Rows from block 4 of a small CTC audio transcriber, named by matrix and row number. Rows with one number belong to one neuron. Each number is 128 + 24 x the weight over its row's rms, rounded and kept within 0 to 255. All counts start at 0.
After each neuron's rows are labels from the 100 clips, of 14848, where the neuron reaches its largest size: "responds to" is what is common among them; "loudest" is the band of the loudest frequency at the time of the peak. Only what is clearly more common there than usual is listed. The data: short read English sentences (LibriTTS-R).
# gate: MLP gate (model.blocks.4.mlp.gate.weight, 512x192), inputs 48-95
# fc1: MLP up (model.blocks.4.mlp.fc1.weight, 512x192), inputs 48-95
# fc2: MLP down (model.blocks.4.mlp.fc2.weight, 192x512, transposed), outputs 48-95

gate.508 [134 104 131 154 172  89 100 106 120 179 147 123 121 142 143 101 138 172 137 109 125 122 138 134 132 194 112 142 160 122  85 160 130 120 107 150 100 143 122 132 117 170 155 141 187 118 157 193]
fc1.508 [ 97 135 137  98  88 144 133 148 127 114 103 117 105 160 177 142 123 171 141 114  93 127 115 109  96 154 138 141 136 135 107 114 104 158 100 113 110 128 109 123  81 142 143 151 108 149  92 131]
fc2.508 [129 135 138 103 149 114  98 107  66 113 117 123 176  94 150 148 137 116 108 116 119 157 163 108 131 118 141 132 107 155 125 161 156  99 143 113 156 105 133 134 138  92 130 153 158 145 150 136]
responds to: the word "do"; text has "what"
loudest: 250 to 500 Hz

gate.202 [102 156 104  90  94 148  95 105 118 137 184  85  81  98 165 140 164 126 114 130 135 151 169 134 119 134 139  87 121 146 151  87 116 128 104 123 118 171 102 105 149 115 108 111 130 166 117 129]
fc1.202 [109 108  96 166 101 158  91 107 114 119 162 129 104 103 163 128 133 146 101 126 104 107 123 100 160  96 117 152 100 124 118 182 162  89 140 120 118 184 138 171 141 110 103 139 150 136 149 146]
fc2.202 [ 91 157 123 137 118 164 133 116 165 131 124 151 144 116 100 122 164 114 133 122 114 119 127 161 172 151 101 108  90  91 120  94 138 132 114 155 164 101 131 128 133 120 136 101 129 101 134 126]
responds to: the word "all"
loudest: 500 to 1000 Hz

gate.312 [122 104 125  99 120 139 101 111  99 141 122  91 114  90 114 129 129 110 122 108  94 168 132 135  95 135 140 166 137 165 108 138 131 146 167 114 129 102 146 143 132 131 119  74 142 128 107 123]
fc1.312 [116 111 134 113 116 133 137 122 117 150 108  60  97 126 133  93 128 162 152  63 132 145 137 143 130 145 122 129 134 118 106 112 169 121 127 135 119  94 117 117 133 103  84 128 109 144 124 129]
fc2.312 [113 170 141 130 178 124 123 132 168 112 134 152 133 107  76 112 116 122 130 129 130 104 154 133 158 101 107  39 123  83 135 159  73 108 147 148 108 127 123 131 137 163 139 153 145 135 125 145]
responds to: the word "so"
loudest: 500 to 1000 Hz

gate.210 [110 111 121  93 115 131  97 103 112 135 112 130  85 118 139 105 145 140 150 156 130 106 124 126 155 165 138  80 162 142 112 165 128 126 113 165  84 128 169 102 121  87 109 103  80 103  95 205]
fc1.210 [166 126 152 104 121 115 105 129 113 124 131 125 100 118 168 143 119 146 125 104  96 131 122  96 131 127 146  80 173 141 117 171 161 123  85 161 130 126 168 112 155 104 121 128 117 131 106 183]
fc2.210 [134 146 106 126 130 114 122 127 153 137 112 109 128 169 127 162 139 139 111 106 136 133 141 120  98 104 132 125 171  90 110  89 121 152 169 141 176 119 141 205 155 129 138 132 106 135 153  87]
responds to: the word "yes"
loudest: 250 to 500 Hz

gate.303 [ 95  85 139 140 161 106 123 105 141 146 138 117 138 181 149 156 117 120 118 116 119  86 149 164  93 149 102  96 138 127  93 120 127 142 129 125 133 160  79 165 127  99 102 157 153 116 148 133]
fc1.303 [ 87  64 101 139 166 103 130 131 158 122 141 124 145 175 148 180 139 141 102 101  97  89 164 150 125 133 107 129 123 135 131 101 113 137 127 159 116 138 123 137 127 121 121  84 125 129 140 103]
fc2.303 [ 92 139 150 151 124 141 110 146 105 119 131 167 116 107 132 181  92  68 119 120 103 100 141 154 136 141  93 125 133 153 123  98  95 124 142  87  94 157 143 128 108 125 171 132 128  79 118 125]
responds to: the word "of"
loudest: 2000 to 4000 Hz

gate.245 [149 119 195 102 142 136 101 127 152  95 117 188 145 140 201 109 113 137 125 145 136 151  89 159 108  96  88 119 141 164 113 143 153 145 116 111 164 112 136 163 109 123 144  86 109 156 106 122]
fc1.245 [114  80 154 124 113 116  99 145 139 121 144 102 140 129 131 113 138  97 108 110 109 100 123 131 120 136 126 101 116 120 125 147  97 111 137  96 160 136 152 148 121 137 128 143  99 144 141  97]
fc2.245 [136 125 125  96 117  76  88 116 152 161 129  97 106 110  97 124 118 134 150 156 149 167  97 116 136 120 156 171 117 141 123 154 146 141 118 152  97 111 125 120 127 101 118 116 127 107 175 135]
responds to: the word "i"
loudest: 250 to 500 Hz

gate.506 [182  83 112 163 106  98  70 131 113 184 169 107 135 145 161 103 122 117 180 138 108 127 126 139 151 145 121 130 111 112 122 102 124 131 117 166  94 125  80 110  98 105 156 140 108 137 138 122]
fc1.506 [160 111 126 165 116 121  86 153 104 156 154 131 101 123 105 134 142 134 178 142 130 119 108 168 125 144 151 143 152 118 131 138 134 175 175 156 103  69 124 130  84 104 143 102 129  97 117 146]
fc2.506 [132 134 181 152 128 147 138 152 141 169  82 139 133 115 120 122 140 172 109 168 139 136 105 121 101 101 100 142 125 109 135 133 150 127 153 121 108 109 133 134 149 132 119 139 147 129 126  60]
responds to: the word "you"; the word "do"
loudest: 250 to 500 Hz

gate.217 [113 101 163 126 129  96 113 114 165 100 127 121  97 159 114 123 166 139 145 176 152 124 108 129  94 161 128 149 114 160 128 151 146 118 149  84 176 115 125 157  82 101 140 116 181 131 111 160]
fc1.217 [130 122 168 111 157 103 131 102 110 142 143 155 101 133 130 139 166  96 137 152 131 138 106 110 112 126 111 148  89 159 126 126 134  85  69 120 121 124 137 137  93 141  92 125 177 129 146 148]
fc2.217 [107 174 102 158 144 104  92 125 135 170 164 106  90  94 146 120 115 161 138 145 107 107 141 150 127 123 182 112 174  72  83 131 109 153 153 132 121 103 140 127 108 129 158 110 151 117  99 148]
responds to: the word "yes"
loudest: 250 to 500 Hz

gate.243 [139 123 137 158 132 147 107 135 141 148 112  93  96  84 130 120 127  99 100  89 106 133 134 149 157 124 145 115 134 146 116 123 165 107 149  96 114 170 108 148 179 143 101 146 150 136 158 142]
fc1.243 [129 134 102 141 156  95  94 161 139 100 159  99 129 131 119 138 120 102 103 109 147  98 120 139  88 136 138 141 127 118 119  92 122 159 136 111 130 114 119 137 150 132 111 127 144  92 148 113]
fc2.243 [ 92  80 129 127 131 110 184  90 119 121  78 140 127 162 129 147 147 118 131 127 108 135 126 124 164  98  89 114 117 119 137 124 110 137 100 151 136 136 165 128 122 140 103 151 143 155 148 177]
responds to: the word "of"
loudest: 1000 to 2000 Hz

gate.391 [142 114 150 160  91 144 137 150 108 160 131 133 129 129 155 104 121 118  91 144  88 141 123 118 131 112 136  89 105 146  89 126 119 138 109 127  88 161 130 124 106 161 157  84 125 113 106 164]
fc1.391 [100 136 139 159  98  95 116 141 172 124 158 117 142 140 123 114 111 130 158 143 122 131 109 123 163 148  91 147 152 128 123 160 106 127 140 136 141 101 109 121 149 151 119 145 117 162 120 151]
fc2.391 [101  53 114 104  93 153 139  95 106 131 141 135 155 132 179 112 119 134 164 125 139 125 176 137 111 124 108 126 127  92  95 153 135 112  99 104 160 142 141 154 104 106 147  76 123 117 120 180]
responds to: the word "a"
loudest: 250 to 500 Hz

gate.322 [167 119 119 128 126  96  98 152 162 123 128 141 171 124 127 161  79 150 120 164 143 115 178 109 154 105 148  85 119 140  96 103 130 129 154 125 121 152 125 131 135 149 100 110 109 177 193  97]
fc1.322 [166 146 150 158 145 138 113 150  99 143 136 180 123 137  90 137  79 146  79 126 125 103 129 102 148 143 162  97 120 157 161 155 155 128 135 154 105 128 111 148 105 139 102  95 105 147 152  90]
fc2.322 [110 105 107  86 134 118 140 136 131 138 141 150 123 140 168 173 154 146 134 118  81 135 101 133 163 128 151 127 131 124 119 124  96  78 137 136 119  98 132 159  96 130 125 104 136 139 100 171]
responds to: the word "what"; the word "you"
loudest: 250 to 500 Hz

gate.232 [158 109 149 149 145 131 131 106 112 139 116 148  54 156  97 124 142 119 109 169 165 128 119  89 101 133 139 108  82 122 166 122  80 133  96  99  86 123 123 144  86 134 140 129 125 125 114 122]
fc1.232 [170 143 144 149 168 156 126 129 114  72 110 165 111 134 117 120 135  93 150  83 112 103 141 148 152 102 134 123 130 176 153 138 202 141 136 138 133 170 146 144 137 116 145 124 161 153 128 142]
fc2.232 [166 141 127  99 130 121 128 118 126 150 111 163 142  94 138 103  97  78 141 126 105 148  99  78 116  81 110 140 116 149 124 125 106 158 107  89 132 191 131  67 152 140 144 139 129 139 112 105]
responds to: the word "you"
loudest: 250 to 500 Hz

gate.482 [156 116 141 116 123 135  79  89 150 190 136 120 123  87 122 146 146 110 166 180 127 102 126 127 122 155 115 116 155 105 108 158  76 154 101 103 141 148 136 117 127 129 176 149 142  95 127 144]
fc1.482 [118 108 126 111  97 150 155 122 121 141 140  64 150 104 128 155 166 115 115 135 146 117 142 105 101 159 152 124 180 107 142 113 111 141  84 147 105 120 132  90 126 167 134 145 132 146 117 192]
fc2.482 [151 150 131  95 116 138 149 144 114 156  98 149  78 157 126 126 181 132 111 115 140 112 113 146 154 115 150 139 153 149 128 117 104 114  86 118 107 186  99 175 115 124 135 167  96 162 122 100]
responds to: voice: male
loudest: 250 to 500 Hz

gate.332 [134 103 100 106 102 145 127 137 101 121 114 138 137 133 136  98  86 145 126 125 170 165 148  95 189 135 132 139 166 101 122 104 120 167  88 189 141 136 151  69 149 133 160 165 125 152 130 119]
fc1.332 [109 110 123 119 139  92 119 118 138 196 115 124 181 124 147 135 123 112 136  89 175 119 178 121 127 113  95 147 172 170 133 131  95 119 100 151 135 146  93 143 113 156 136 105 150 140 148 135]
fc2.332 [111 113 107 169 117 131 126 154 151 132 133 166  89  90  79 175 133 123 171  87 106  98 137 146 132 108 163  89 121  83 107  86 150 100  94 123 138  99 112 149 121 142 105 125 149 118 109  89]
responds to: voice: female; the word "i"
loudest: 500 to 1000 Hz

gate.281 [149 115 124 107 155 121 103 121 140 134 130 134  87 122 178 159 111 124 146 139 125 101  86 131  89 149 145 129  98 118 146 111 154 132 154 107 173 141  98 103 123 168 128  75 152 164 105 102]
fc1.281 [146  95 101 122 122 135  96 146 121 116 146 134 110 118 175 133  89 131 121 123 130 114 136  96 103 154 107 116 148 113 144 100 109 154 151 109 178 131  84  88 102 131 154 111 105 174 137 112]
fc2.281 [135 128 191 175 119 142  93 115 128 124 111 169 158 137 170 159 108 130 125 156  94  91 139 128 138  91 142 162 118 128 136 125 115 114 128 134 121  89 133 127  66 114 130  85  63  94  72 128]
responds to: the word "what"; the word "is"; the word "you"
loudest: 250 to 500 Hz; 500 to 1000 Hz

gate.341 [150 109 102 115 107 141 179 146 166 123 162 114  92 162 107 156 162 120 122 185 118  81 143 106 162 118 133 119 137 130 108 134 140  89 154 119 178 114 100 106 106 113 124 124 131 132 119 166]
fc1.341 [110  96  96 173 142 142  95 144 145 123 138 139 166 113  76 101 101 107  95 127 129 131  98 124 143 122 111 113 107 132 131  93 168 142  85 103 119 118 109 136 121 149 113 140 133 138 134 152]
fc2.341 [125 133 147 104 105 143 144  93 105 171 136 146 118 123 107 114 140 156 111 118  85 196  62  98 135  92  96 132 117  93 130 154 120 101 113 128 115  93 118 104 132 109 114 142 101 122 126 146]
responds to: voice: female
loudest: 500 to 1000 Hz

gate.426 [128 134 101 100 144 146 146 100 155 107 130 137 125 104 105 121 122 111 117 126 128 124 141 124 118 136 127 147 121 159  99 126  89 169 157 160 103 137 151  99 100 144 125 104 134  96 162 129]
fc1.426 [110 114 122 152 147 125 157 146 165 136 150 156 132 128 144 149 103 116 120 152 146 129  70 105 115 159 121 144  95 123 181 120 128 104 103 131 149  83 124 151  84 139 151 138 101 148 121 127]
fc2.426 [122 159 130 131 145 156 107  98 134 128 130 112 151 119 102 141 102 110 142 117  95 131 174 137 160  88 134 151 107 140 117  93 116 147 140 175 116 135 115 178 127 154  79 139 155 131 114  98]
responds to: the word "yes"
loudest: 250 to 500 Hz

gate.510 [ 98 117 159 115 142 116 148 129 154 166  99  88  88 120 154  81 128 157 128 121 127 136 139  97 127 143 130 152 156 104 121 205 152 140 109 174 135 172 141 113 113 139 125 132  97 133  95 126]
fc1.510 [151 150 115 168 124 106  94 118 146 176 148 126 142 166 135 144 116 133 128 149  93  86 100 147 180 114 107 171 121 138 134 141 120 137 130 105 137  93 175 129 112 145 111 142 122 156 153 124]
fc2.510 [121 103 173 128 106 100 141 138 123 156 140 131 138 105 143 118 126 151 143 119 121 132 138 108 113 149 112  82  92 156 116 122 143 161 103 115  92 130  81 135 164 128 151 144 115 159 152 172]
responds to: voice: female; the word "very"
loudest: 250 to 500 Hz; 500 to 1000 Hz

gate.106 [ 91 119 136 146 197  88 150 126 114 142 128 157 172 118 129 140 148  72 125 169  84 167  92 113 141  89 105  61 112 148 110 155 123 168  85 130  93 133 128 114 119 123 125 153 196 162 130 149]
fc1.106 [113 148 131 111 154 143 139 105  86 151 174 152 134 122  95  90 123  99 127 159 121 104 139 124 105 143 155 123 148 160 109 148 109 139 129 126 118 152 102 124  99  99  97  85 139 111 132 166]
fc2.106 [131  87 119 151 104 119 145 127 167 125 130 122 154 123 146 121  86 104 142 149 139 119 125 140 128 101 135 178 116 103 105 146 114 143 152 126 122  77 121 173 108 146 171 133 128  96 131 139]
responds to: voice: male
loudest: 4000 to 8000 Hz; 2000 to 4000 Hz

gate.244 [139 124 117 110 120 134 138 156 188 123 121 122 108 147  82 109 153 159 180 136 116 123  89 126 101 142 110 104 115 129 109 115 120 136 141 127 195 158  99 123 108 123  98 149 115 124 141 103]
fc1.244 [ 71 131 146 151 122 135 139 111 123 108 184 107 111 102 135 158 110 115 121  79 105 159 133 153 134 137 100 146 106 100 132 119 139 105 127 190 158 133 147 144 148 120 156 123 125 102 124 139]
fc2.244 [154 163 151 117 148 128 172 105 157 150 135 143 169 107 150 105 114 109 126 157  73 105 136 124 144 123 114 110 120  94 125 159 118 165 144 104 105  92 110 134 131 139 101 133 127 128 107 133]
responds to: the word "yes"
loudest: 250 to 500 Hz

gate.342 [129  97 129  60 123 160 128 166 133 117 112 159  97 144 122 145 145 132 137 147 148  99 122 158 135 114 104 130 148 153 104 112 119 104 104 116 148 117 106 129 113 122 160 127  99 131 132 130]
fc1.342 [155 115 152 146 110 143 174 126 130  96 209 113 166 146 136 155 147 142 151 165 143 108 148 127 158 156 161 160 114 123 104 157 140 138 166 113 104 102 115 135 107 118 115 122 115 184 109 115]
fc2.342 [109 145 139  86 121 167  85 136 175 123 147 149 119 114 135 116 135 124 135 123 140 179 129  86  59 131  91  80 137 142  84 133  80 127 112 156 117  93 148 105 142  99 130  85 151 134 149 144]
responds to: voice: female
loudest: 500 to 1000 Hz

gate.160 [138 112 109 132 164 150 110 129 109 101  86 105 102 102 146  59 104 111 160 155 116 158 150 154 154 147  97 161 118 114 104  79 121 146  88  75 134 126 140 165 128 109 103 141 163 155 159 147]
fc1.160 [149 116  78 135 152 132 117 148  81 106 126 138 101  83 109 123 130 157 149 163 129 130 164 121 133 156 108 162 151 147 144  74 118 116 121  92 128 116 153 150 113 108 112 120 161  75 143 135]
fc2.160 [121 140 115 111 115 111 178  42 151 130 116 107 130 126 138 149 127  87 131 138 134 148 114 121 138 102 155 106 120 117 143 201  89 119 125 151 158 121 134 100 126 144 140 102  72 124 139 135]
responds to: the word "shall"
loudest: 250 to 500 Hz

gate.208 [152 117 121 155 149 129 128 118 116 141 110 100 147 146 149 144 153 113 155 116 101 150 144  96  87 146 121 133 129 129 154 107 120 128 109 175 103 107  99 105 114 101 132 128 163 166 122 131]
fc1.208 [ 91 166 160 172 140 146 143 120 136 114 125 132 120 126 112 105  90 117  99 127 136 117  81 123 138 127 138 157 121 110 141 137 147 103 126  74 151 107 144 128 121 166 120 164 110  93 119 102]
fc2.208 [137 155  95 138 154  91 166 106 121 144 139 116 152 116 128  95 144 128 115 151 140 128  97 153 114 166 144 146 164 126 147 119 140 122  95  98  97 141 139 118 125 114  89  99 127 120  88 109]
responds to: the word "think"
loudest: 250 to 500 Hz

gate.14 [136  77 133 112 112 130 149 135 106 135  91 191 118 157 124  69 123 101 167 115 137 140 155 115 144 125 123 164 134  95 125 130 135 117 104 108 160 130 119 118 123 115 123 135  90 147 124 107]
fc1.14 [129 101 132  99  99 140 147 106 175 152 125 138 103 135 122 120  42 120  91 119 134 157 166 104 131 131  91 151  89 135 141 107 104 172 109 130 122 113  91 115  99 136 131 131 114 170 113 129]
fc2.14 [ 85 111 105 161 141  87 124 126 104 125 157 135 120 119 115 168 131 109 125 126 140 146 161 139 118 127  99 142 117 118 161 125 105 128  91 111 137 159 171  95 112 104 160 126 139 108 153  85]
responds to: the word "i"
loudest: 500 to 1000 Hz; 250 to 500 Hz

gate.155 [159 111  91 116 170 121 150 129 107  70 150 155 100 131 124 156 112 132  95 132 157 119 144 110 116 144  97 131 123 127 136 114  90 161 119 121 129 116 120 131 140 147 131 131 129 149 147 164]
fc1.155 [157 131  91  92 131 123 151 104 143 105 129 141 111  84 144 129 135 151 115 145 108  90 129 120 160 161 140 138 145 124 122  95  94 126 137 143  99 148 131 123 112 203  89 114 124 120 159 122]
fc2.155 [106 161 119 148 106 112 141 118 112 172 181 139 118 130 126 153 120 100 111  92  87 164  95 103 157 122  68 185 119 120 128 130 122 106 167 102 105 132 121 140 126 127 144 118 147 106 152 120]
responds to: the word "we"
loudest: 250 to 500 Hz

gate.1 [ 86 105 178 125 102 112 148 110 149 100 123 142 136 123 140 156 127 121 115 145 143 127 150  67 142 133 117 126 144 144 168 106 113 127 167 144 137 141 109 143 148  98 176 121 145 157 105 138]
fc1.1 [137 134  75 138 147 158  74 131 119 132 110 135 145 123 149 139 148 146 124 142 152 140 148 123 116 165 145 151 107 133  53 149 153 114 104 159 114 116 166 133  98 118 156 154 100 133  87 134]
fc2.1 [128 109 119  99 109 144 131 124 106 160 141 106 137 162 159 130 148 113 149 149 183  99 121 135  95  83 158 159 163  97 123 105 128 120 121  86 132 159 138 121 169  97 102 113 147 164 119 115]
responds to: the word "what"; the word "is"; the word "it"
loudest: 250 to 500 Hz

gate.382 [117 130 115 129 189 150 117 130 102  88 152 157 122 126 138  83 148 114 158  83 131  89 148 106 134 112 121  91 153  98 140 134 114 122 128 174 154 102 150 104 119 112 142 124 144 143 128 106]
fc1.382 [166 109 104 175 127 106 125 135 155 115  94 134 132 179 152 163 122 126  93 177 153 135 106 147 158 129 125 116  68 109  91 160 156 108 145  70 143 143 129  88 114 142 139 150 136 168 112 151]
fc2.382 [156 115 122 105 110  91 120 111 105 108 132 132 120 149 115  72  83 159  99 139 101 115 155  78 105 137 160 153  81 120 150 102 113 127 105 123 120 135 132 100 104 110 115 105 120 139 121 102]
responds to: the word "you"
loudest: 250 to 500 Hz

gate.386 [132 150 141 146 122 136 129  97 111 146 102 154  94 107 118 111 125 102 162 154 150 129 107  81 163 124 157 137 140  99 147 108  86 117  97 104 112 132 111 120 140  86 105  99  91 112 118 153]
fc1.386 [118 172 165 143 121 127 138  99 109  90 103 131 100 122 185 121 112  80 136 163 161 145 157 109 185 130 174 125 140 102 157 145  96 161  88  96 113 133 118 117 153 115  89 127  89 113 122 163]
fc2.386 [157 119 134 140 121 119 154  78 129 124 115 127 138 151 187 123 129  96 134 139 131  78  97 110 194 116 131 102  88  93 142  96 140 129  77 123 174 143 158 154 132 126 163 191  96 104 100 132]
responds to: the word "be"; the word "to"
loudest: 250 to 500 Hz

gate.170 [162 100 108 158  98 143 125 129 135 171 121 133 163 101  84 138 138 149 114 118  98 116 111 141 129 138 108 149 157  80 122  96  87 118 129 121  83 126 121 131 120 149  94 134 110  99 127 139]
fc1.170 [138 115 132 103 147 123 103 122  90 111  89 113 149 149 137 122 136 120 125 157 159 156 131 150 149 174 114 154  90 160 139 159 140 156 166 120 112 116 112 135 129 138 165 183 141 141 124 178]
fc2.170 [ 85  79 105 139 164 149 134 141 161 136 145 144 133 106 127 131  86 103 144 133  61 117 156 138 131 153 146 136 121 109 114  99 115 149 104 110  80 166 132 128 139 133 122 111 164 119 163 160]
responds to: the word "do"
loudest: 250 to 500 Hz

gate.135 [108 162 148 160 173 105 126 118 138  92  99 117 144  91  68 137 126  88 152 177 104 131 140 151 124 113 137 150 131 120 159 149 167  93 149 139 133 124 148 135 129 129 126 115  94 143 138 132]
fc1.135 [137 124 170 128 140 139 117 147 116  98 162 159 140 122 134 138 134 141 119 159  82 123 108 160 162 153 127 116 116 138 116 112 101  93 131 130 106 108 139 128 149 154 132 185 114 133 144 115]
fc2.135 [107 122 189 135 112  93  94 137 151 134 120 171 107 115 107 111 109 126 131 129 136 136 149 138  90 144 131 156 122 138 119  93 118 160 106 119 143 130 163 116 168  99 129 130 178 116  93 123]
responds to: the word "is"
loudest: 250 to 500 Hz

gate.299 [131 144 121 142  66  96 119 113 153 128 148 110 133 165 130 134 132 143 151  96 110 129 117 133 129 115 173  99 121 142 151 143 130 129 123 147 106 126 161  94 117 123 152  86 132 156 145 165]
fc1.299 [119 115 125 149  91 148 101 156 151 127  94 131 125 152 115 138  91  93 144 109 111 152  95 106 104 122 168 139 137 138 122 153 108 118  92 100 129  93 110 183 128 128 112 165 138 134 139 125]
fc2.299 [167 164 123 130 150 115 143 112 118 126 119 116 113 156 134 124 146 164 120 117  62 119 109 142 130 115 102 125 120  84 163 124 201 129 122 130 134 150 119 132 161 139 108 147 148  97 124 128]
responds to: voice: female
loudest: 1000 to 2000 Hz

gate.83 [133 104 206 140 138 144 140 162 122 120  87 153 143 133 115 144 157 143  86 128 158 140 119 100 157 112 151 193 104 121 108 158 135 114 129 155 103 132 137 130 149 137 119  95 123 127 146 120]
fc1.83 [ 99 132 104 149 142  78 126  93 149  71 107 154 163  97 146 142 103 146 162 158 106  98 161 149 122 160 126 106 127 129 143 132 113 116 131 107 137 136 117 112 112 130 157 118 142 138 102 138]
fc2.83 [116 107 135 117 107 130 120 144 147 123 101 171 120 116 121 129 118 149 108  94 119 181 158 163 111 183 119 139 128 137 100 142 147 118 160 207 142 119 109 118 106 110 153 159 145 112 132 121]
responds to: voice: female
loudest: 250 to 500 Hz

gate.484 [ 91 141 168 149 115 101 123 173 125 121  94 118 111 107  84 124 116  92 158 178 118 127 181 117 160 149 136  91 154  94 134 162 104  94 133 139 103  96 122 157 149  95 151  98  91 108 130 141]
fc1.484 [113 138 166 163 133  79 128 140 111 136  96 153 121 129  96 148 107 110 161 148 135 141 107 134 136 164 138  89 160  77 128 112 116 109 159 163 115 109 132 115 145 107 142  94 114  94 120 132]
fc2.484 [130  81 125 152 159 142  99 129 138  79 152  85 137 127 112 114 100 168 115  98 153 131 115 147 104  99 134 109 111 159 115 112 118 136 107 103 137 151 159 143  80 110 165 126 112 139 112 125]
responds to: the word "of"; the word "a"
loudest: 250 to 500 Hz

gate.406 [ 99 124 119 145 121 105 140 127 123 142 132  73 104 149 130 151 140  86  77 142 154 126 116  78 153 133 142 142 120 134 108  98 153 126 130 126 174 155 143 102 143 113 114 181 148 143 130 125]
fc1.406 [170 143 120 122  80 172 155  98 133 144 126 116 131 188 161 160 153 150 136 127 141  95 141 145 143 124 112 112 138 166 117 112 149 159 119 122 118 128 124 132 146 120  84 115 144 143 147 137]
fc2.406 [109 141 119 103 111 135 134 121 172  71  78 101 112  89 145 135 126 151  89 126 184 149 100 140 125 112 139 129 115 125 107 136 125 132 137 112 136 166 156 113 170 121 152  66 151 126 152 119]
responds to: the word "i"
loudest: 500 to 1000 Hz

gate.304 [145 123 119 109 116 140 137 121 115 113 192 124 103 156 129 146 144 140 148 169 168  80 138 194 127 121 122  80 151 150 123 143 149 125 128 110 100 181 143 101 100  92 139 134  99 152 133  86]
fc1.304 [139 137 140 100 124 147 155  93 120 157 154 123 100 179 122  99 149 147 151 133 126  95 101 180  99 148 164 115 150 152 105 126 168 124 123 139 100 162 166 112  82  83 120 111 103  94 123 106]
fc2.304 [ 95 143 138 118 114 145 128 118 123  86 111  99 124  93 140 157 125  95 125 164 131  88 157  84 144 136 137 164  95 146 142  97 129 155 127 149 121 129 146 119 116 117 133 151 177 143 125  89]
responds to: the word "yes"
loudest: 250 to 500 Hz

gate.314 [133 160 121 111 159 117 127 123  95  92 127 133 102 124 117 184 120 104 127 102  96 129 140 150 126 140 120 112 164 156 120 148  96 186 128 132 133 130 118 122 133 151 124 117  83 158  92  88]
fc1.314 [127 135 144 113 143 107 113 135 125 157 126 154 129  59 111 125 153 127 102 113 133 128 118 151 124 163 122 122 145 112 139 133 125 174 150 104 142 141 140 118 134 138  72 144  97 140 124  96]
fc2.314 [157 135 131 182 123 148 103 127 142 141 169  87 138 128 140 178  93 122 138 131  91  96 120  74 135  99 128 128 103 110 156 117 149 122 170 171 126 144  91 143 100 103 138 114 190 134 126 140]
responds to: the word "what"
loudest: 250 to 500 Hz