From a checkpoint of a small CTC audio transcriber.
Model: log mel input, arch transformer, norm layernorm, activation geglu, num experts 32, width 192.
Training: soap at rate 0.0019, 6100 steps.
Rows from block 2 of a small CTC audio transcriber, named by matrix and row number. Rows with one number belong to one neuron. Each number is 128 + 24 x the weight over its row's rms, rounded and kept within 0 to 255. All counts start at 0. Numbers have three digits each.
After each neuron's rows are labels from the 100 clips, of 14848, where the neuron reaches its largest size: "top examples" is what is common among them; "loudest" is the band of the loudest frequency at the time of the peak. Only what is clearly more common there than usual is listed. The data: short read English sentences (LibriTTS-R). In brackets: how many of the 100.
# gate: MLP gate (model.blocks.2.mlp.gate.weight, 512x192), inputs 78-116
# fc1: MLP up (model.blocks.2.mlp.fc1.weight, 512x192), inputs 78-116
# fc2: MLP down (model.blocks.2.mlp.fc2.weight, 192x512, transposed), outputs 78-116

gate.436:122092123154108101095161137153123135099140124101091162095157154130122145138125135135176164153142138136084109134141149
fc1.436:119090095167073127107102108096177105155138157089133151136139110126108121143138144129114129136113133146140177165142170
fc2.436:169167141138159104136093095159078076129081141150128161104121117157133151149077116117157118108108129097098141131105098
top examples: the word "the" (68)
loudest: 250 to 500 Hz (37)

gate.159:119145116149130078138103116164114129142143115115086081155140192142150126147129109116113087135129125127104126131121097
fc1.159:162163140147107101115100123087153112130129133094092133110123185137104145136129082099122126133162110144105138173107179
fc2.159:108105116114129150117130149109132100113130108121136122132094104095084083155145131126157133136112178108161146100137094
top examples: voice: female (88); the word "yes" (41); text has "you" (34)
loudest: 250 to 500 Hz (52)

gate.228:127126162157115153207114115140092161086142101123133148100121174115159121120089099108152164127074133165124113132147148
fc1.228:105110183157153152100079119191151136122131167136151085166145130088116126134139140146140130156137130145124116142122155
fc2.228:109095156127153093159152169084118137144138067145143122150139141140124150109130131119099156076108134117104140107143148
top examples: voice: male (81)
loudest: 250 to 500 Hz (30)

gate.38:126104164151147136100121134187088113154117132133143105123157138112112139146120127130158132185102125118142094167115176
fc1.38:124141145173163124148139165123088116088130133121152171140179152120082129138150119141140158115117149092144126100130135
fc2.38:128124132117143072146113131134140164115177150092138153128119119130134127106137131095123162132143112117142154110081117
top examples: voice: male (78)
loudest: 500 to 1000 Hz (51)

gate.484:137167119133175100101144161127150149138149154098182131127123168142125106203173098123099133135111123159134197157127098
fc1.484:163131124086156120127164140118128108131105109117168129114116149108125144167150117136112176085129139095100177154128099
fc2.484:121143147128166120159155116133101165110107083138145126123145109106088164111096106163101075078131105167171108147133152
top examples: voice: male (86)
loudest: 250 to 500 Hz (68)

gate.244:146149166117103134162123138167149128111130149109153163174117121115129065093137142165124109119133088151103124120141125
fc1.244:083134107110116172145130152086123104189115164143128142095100130164147146110139146090149127127133129119120134116152098
fc2.244:113128152121136128169125101169150121155110113157164130105115104114132116109079173137132133089134161137129137123112143
top examples: voice: male (95)
loudest: 250 to 500 Hz (65)

gate.29:118158134128146096169137152161163124133127138149101153139089151109115138145127118161124138135127111098156126103131126
fc1.29:119139127128100123107105148088137115148122144164138137110115106110093098173153133127118141121134101163148127085107090
fc2.29:142184110168134100131128110169141169164181125170155141131115120166102137097156151108119149095121135086152147109113150
top examples: voice: female (91)
loudest: 250 to 500 Hz (42)

gate.163:089160147110122087138129113173123162197135143097123138163087138112150155143122075095124120128096121152165167157109117
fc1.163:142110144154111135160109156146153109157176129139126158105107139164091099140059178131126099154156129116132124134153127
fc2.163:134112128096119131105116129113139141121093120084136107139094107139139161132089121106129145138176072155094122123129134
top examples: voice: female (90)
loudest: 250 to 500 Hz (26)

gate.343:118135139126125150140110121101055159121093114156139140101169135087120094120125118132167166158060136103135132140187139
fc1.343:145090121120127123083134141140141137129155153103114121104073115125162157095149138111088124131136105117121159117085115
fc2.343:137100132129170118171142128120136157141140117131154098151169117135118156158124157130110127112112173123130102142160142
top examples: voice: female (96)
loudest: 250 to 500 Hz (34)

gate.412:119129134171110111126128127155137137134131135127149115148138123132139146146143124117126142151155132159112119156133100
fc1.412:143159155112134159131152132102154105143104130169099134171093099119129132142106131131087144126130100132145124126069089
fc2.412:141101112146114126097145079139107171148117164123132143071113112129144092135135136107167093136155158122159150098127167
top examples: voice: male (91)
loudest: 4000 to 8000 Hz (83)

gate.499:125077140143118124158125158117112166138134149123097126094168149154118111121110145129139101134102120104133153138118178
fc1.499:076085124176168091099112124176094117095145148151125098084157124138133111115088117148139135154126135135136141131108140
fc2.499:120133134148096137150136128115144155128163125087154188141107131129108126140145147081124135113145122118136135132140090
top examples: voice: male (85)
loudest: 500 to 1000 Hz (45)

gate.136:110134120138081111062145133105124106142119107155129174119148131176113111139135149115120149122109137132092102192153158
fc1.136:134150123112107143117124123142170113134116155174140149145136150121162108154124109102153136101115142130135136137137089
fc2.136:120136142149101086105114101095116102141154117135149156128090131121140149136129143128132151154146128094131138117100104
top examples: the word "the" (54)
loudest: 250 to 500 Hz (38)

gate.74:166168126088154120103128169112149140099128108145148145141138157167125118153168096117160129157127149156114162145145056
fc1.74:105128132088148131162144097147161123085116124125185090146124140125120139115135095134098111088151064141104100151136121
fc2.74:144104127137164167144151132126110099116090126144125120152132111121136118110124163140115132104101166153130124131106099
top examples: voice: female (93); the word "was" (35)
loudest: 250 to 500 Hz (31)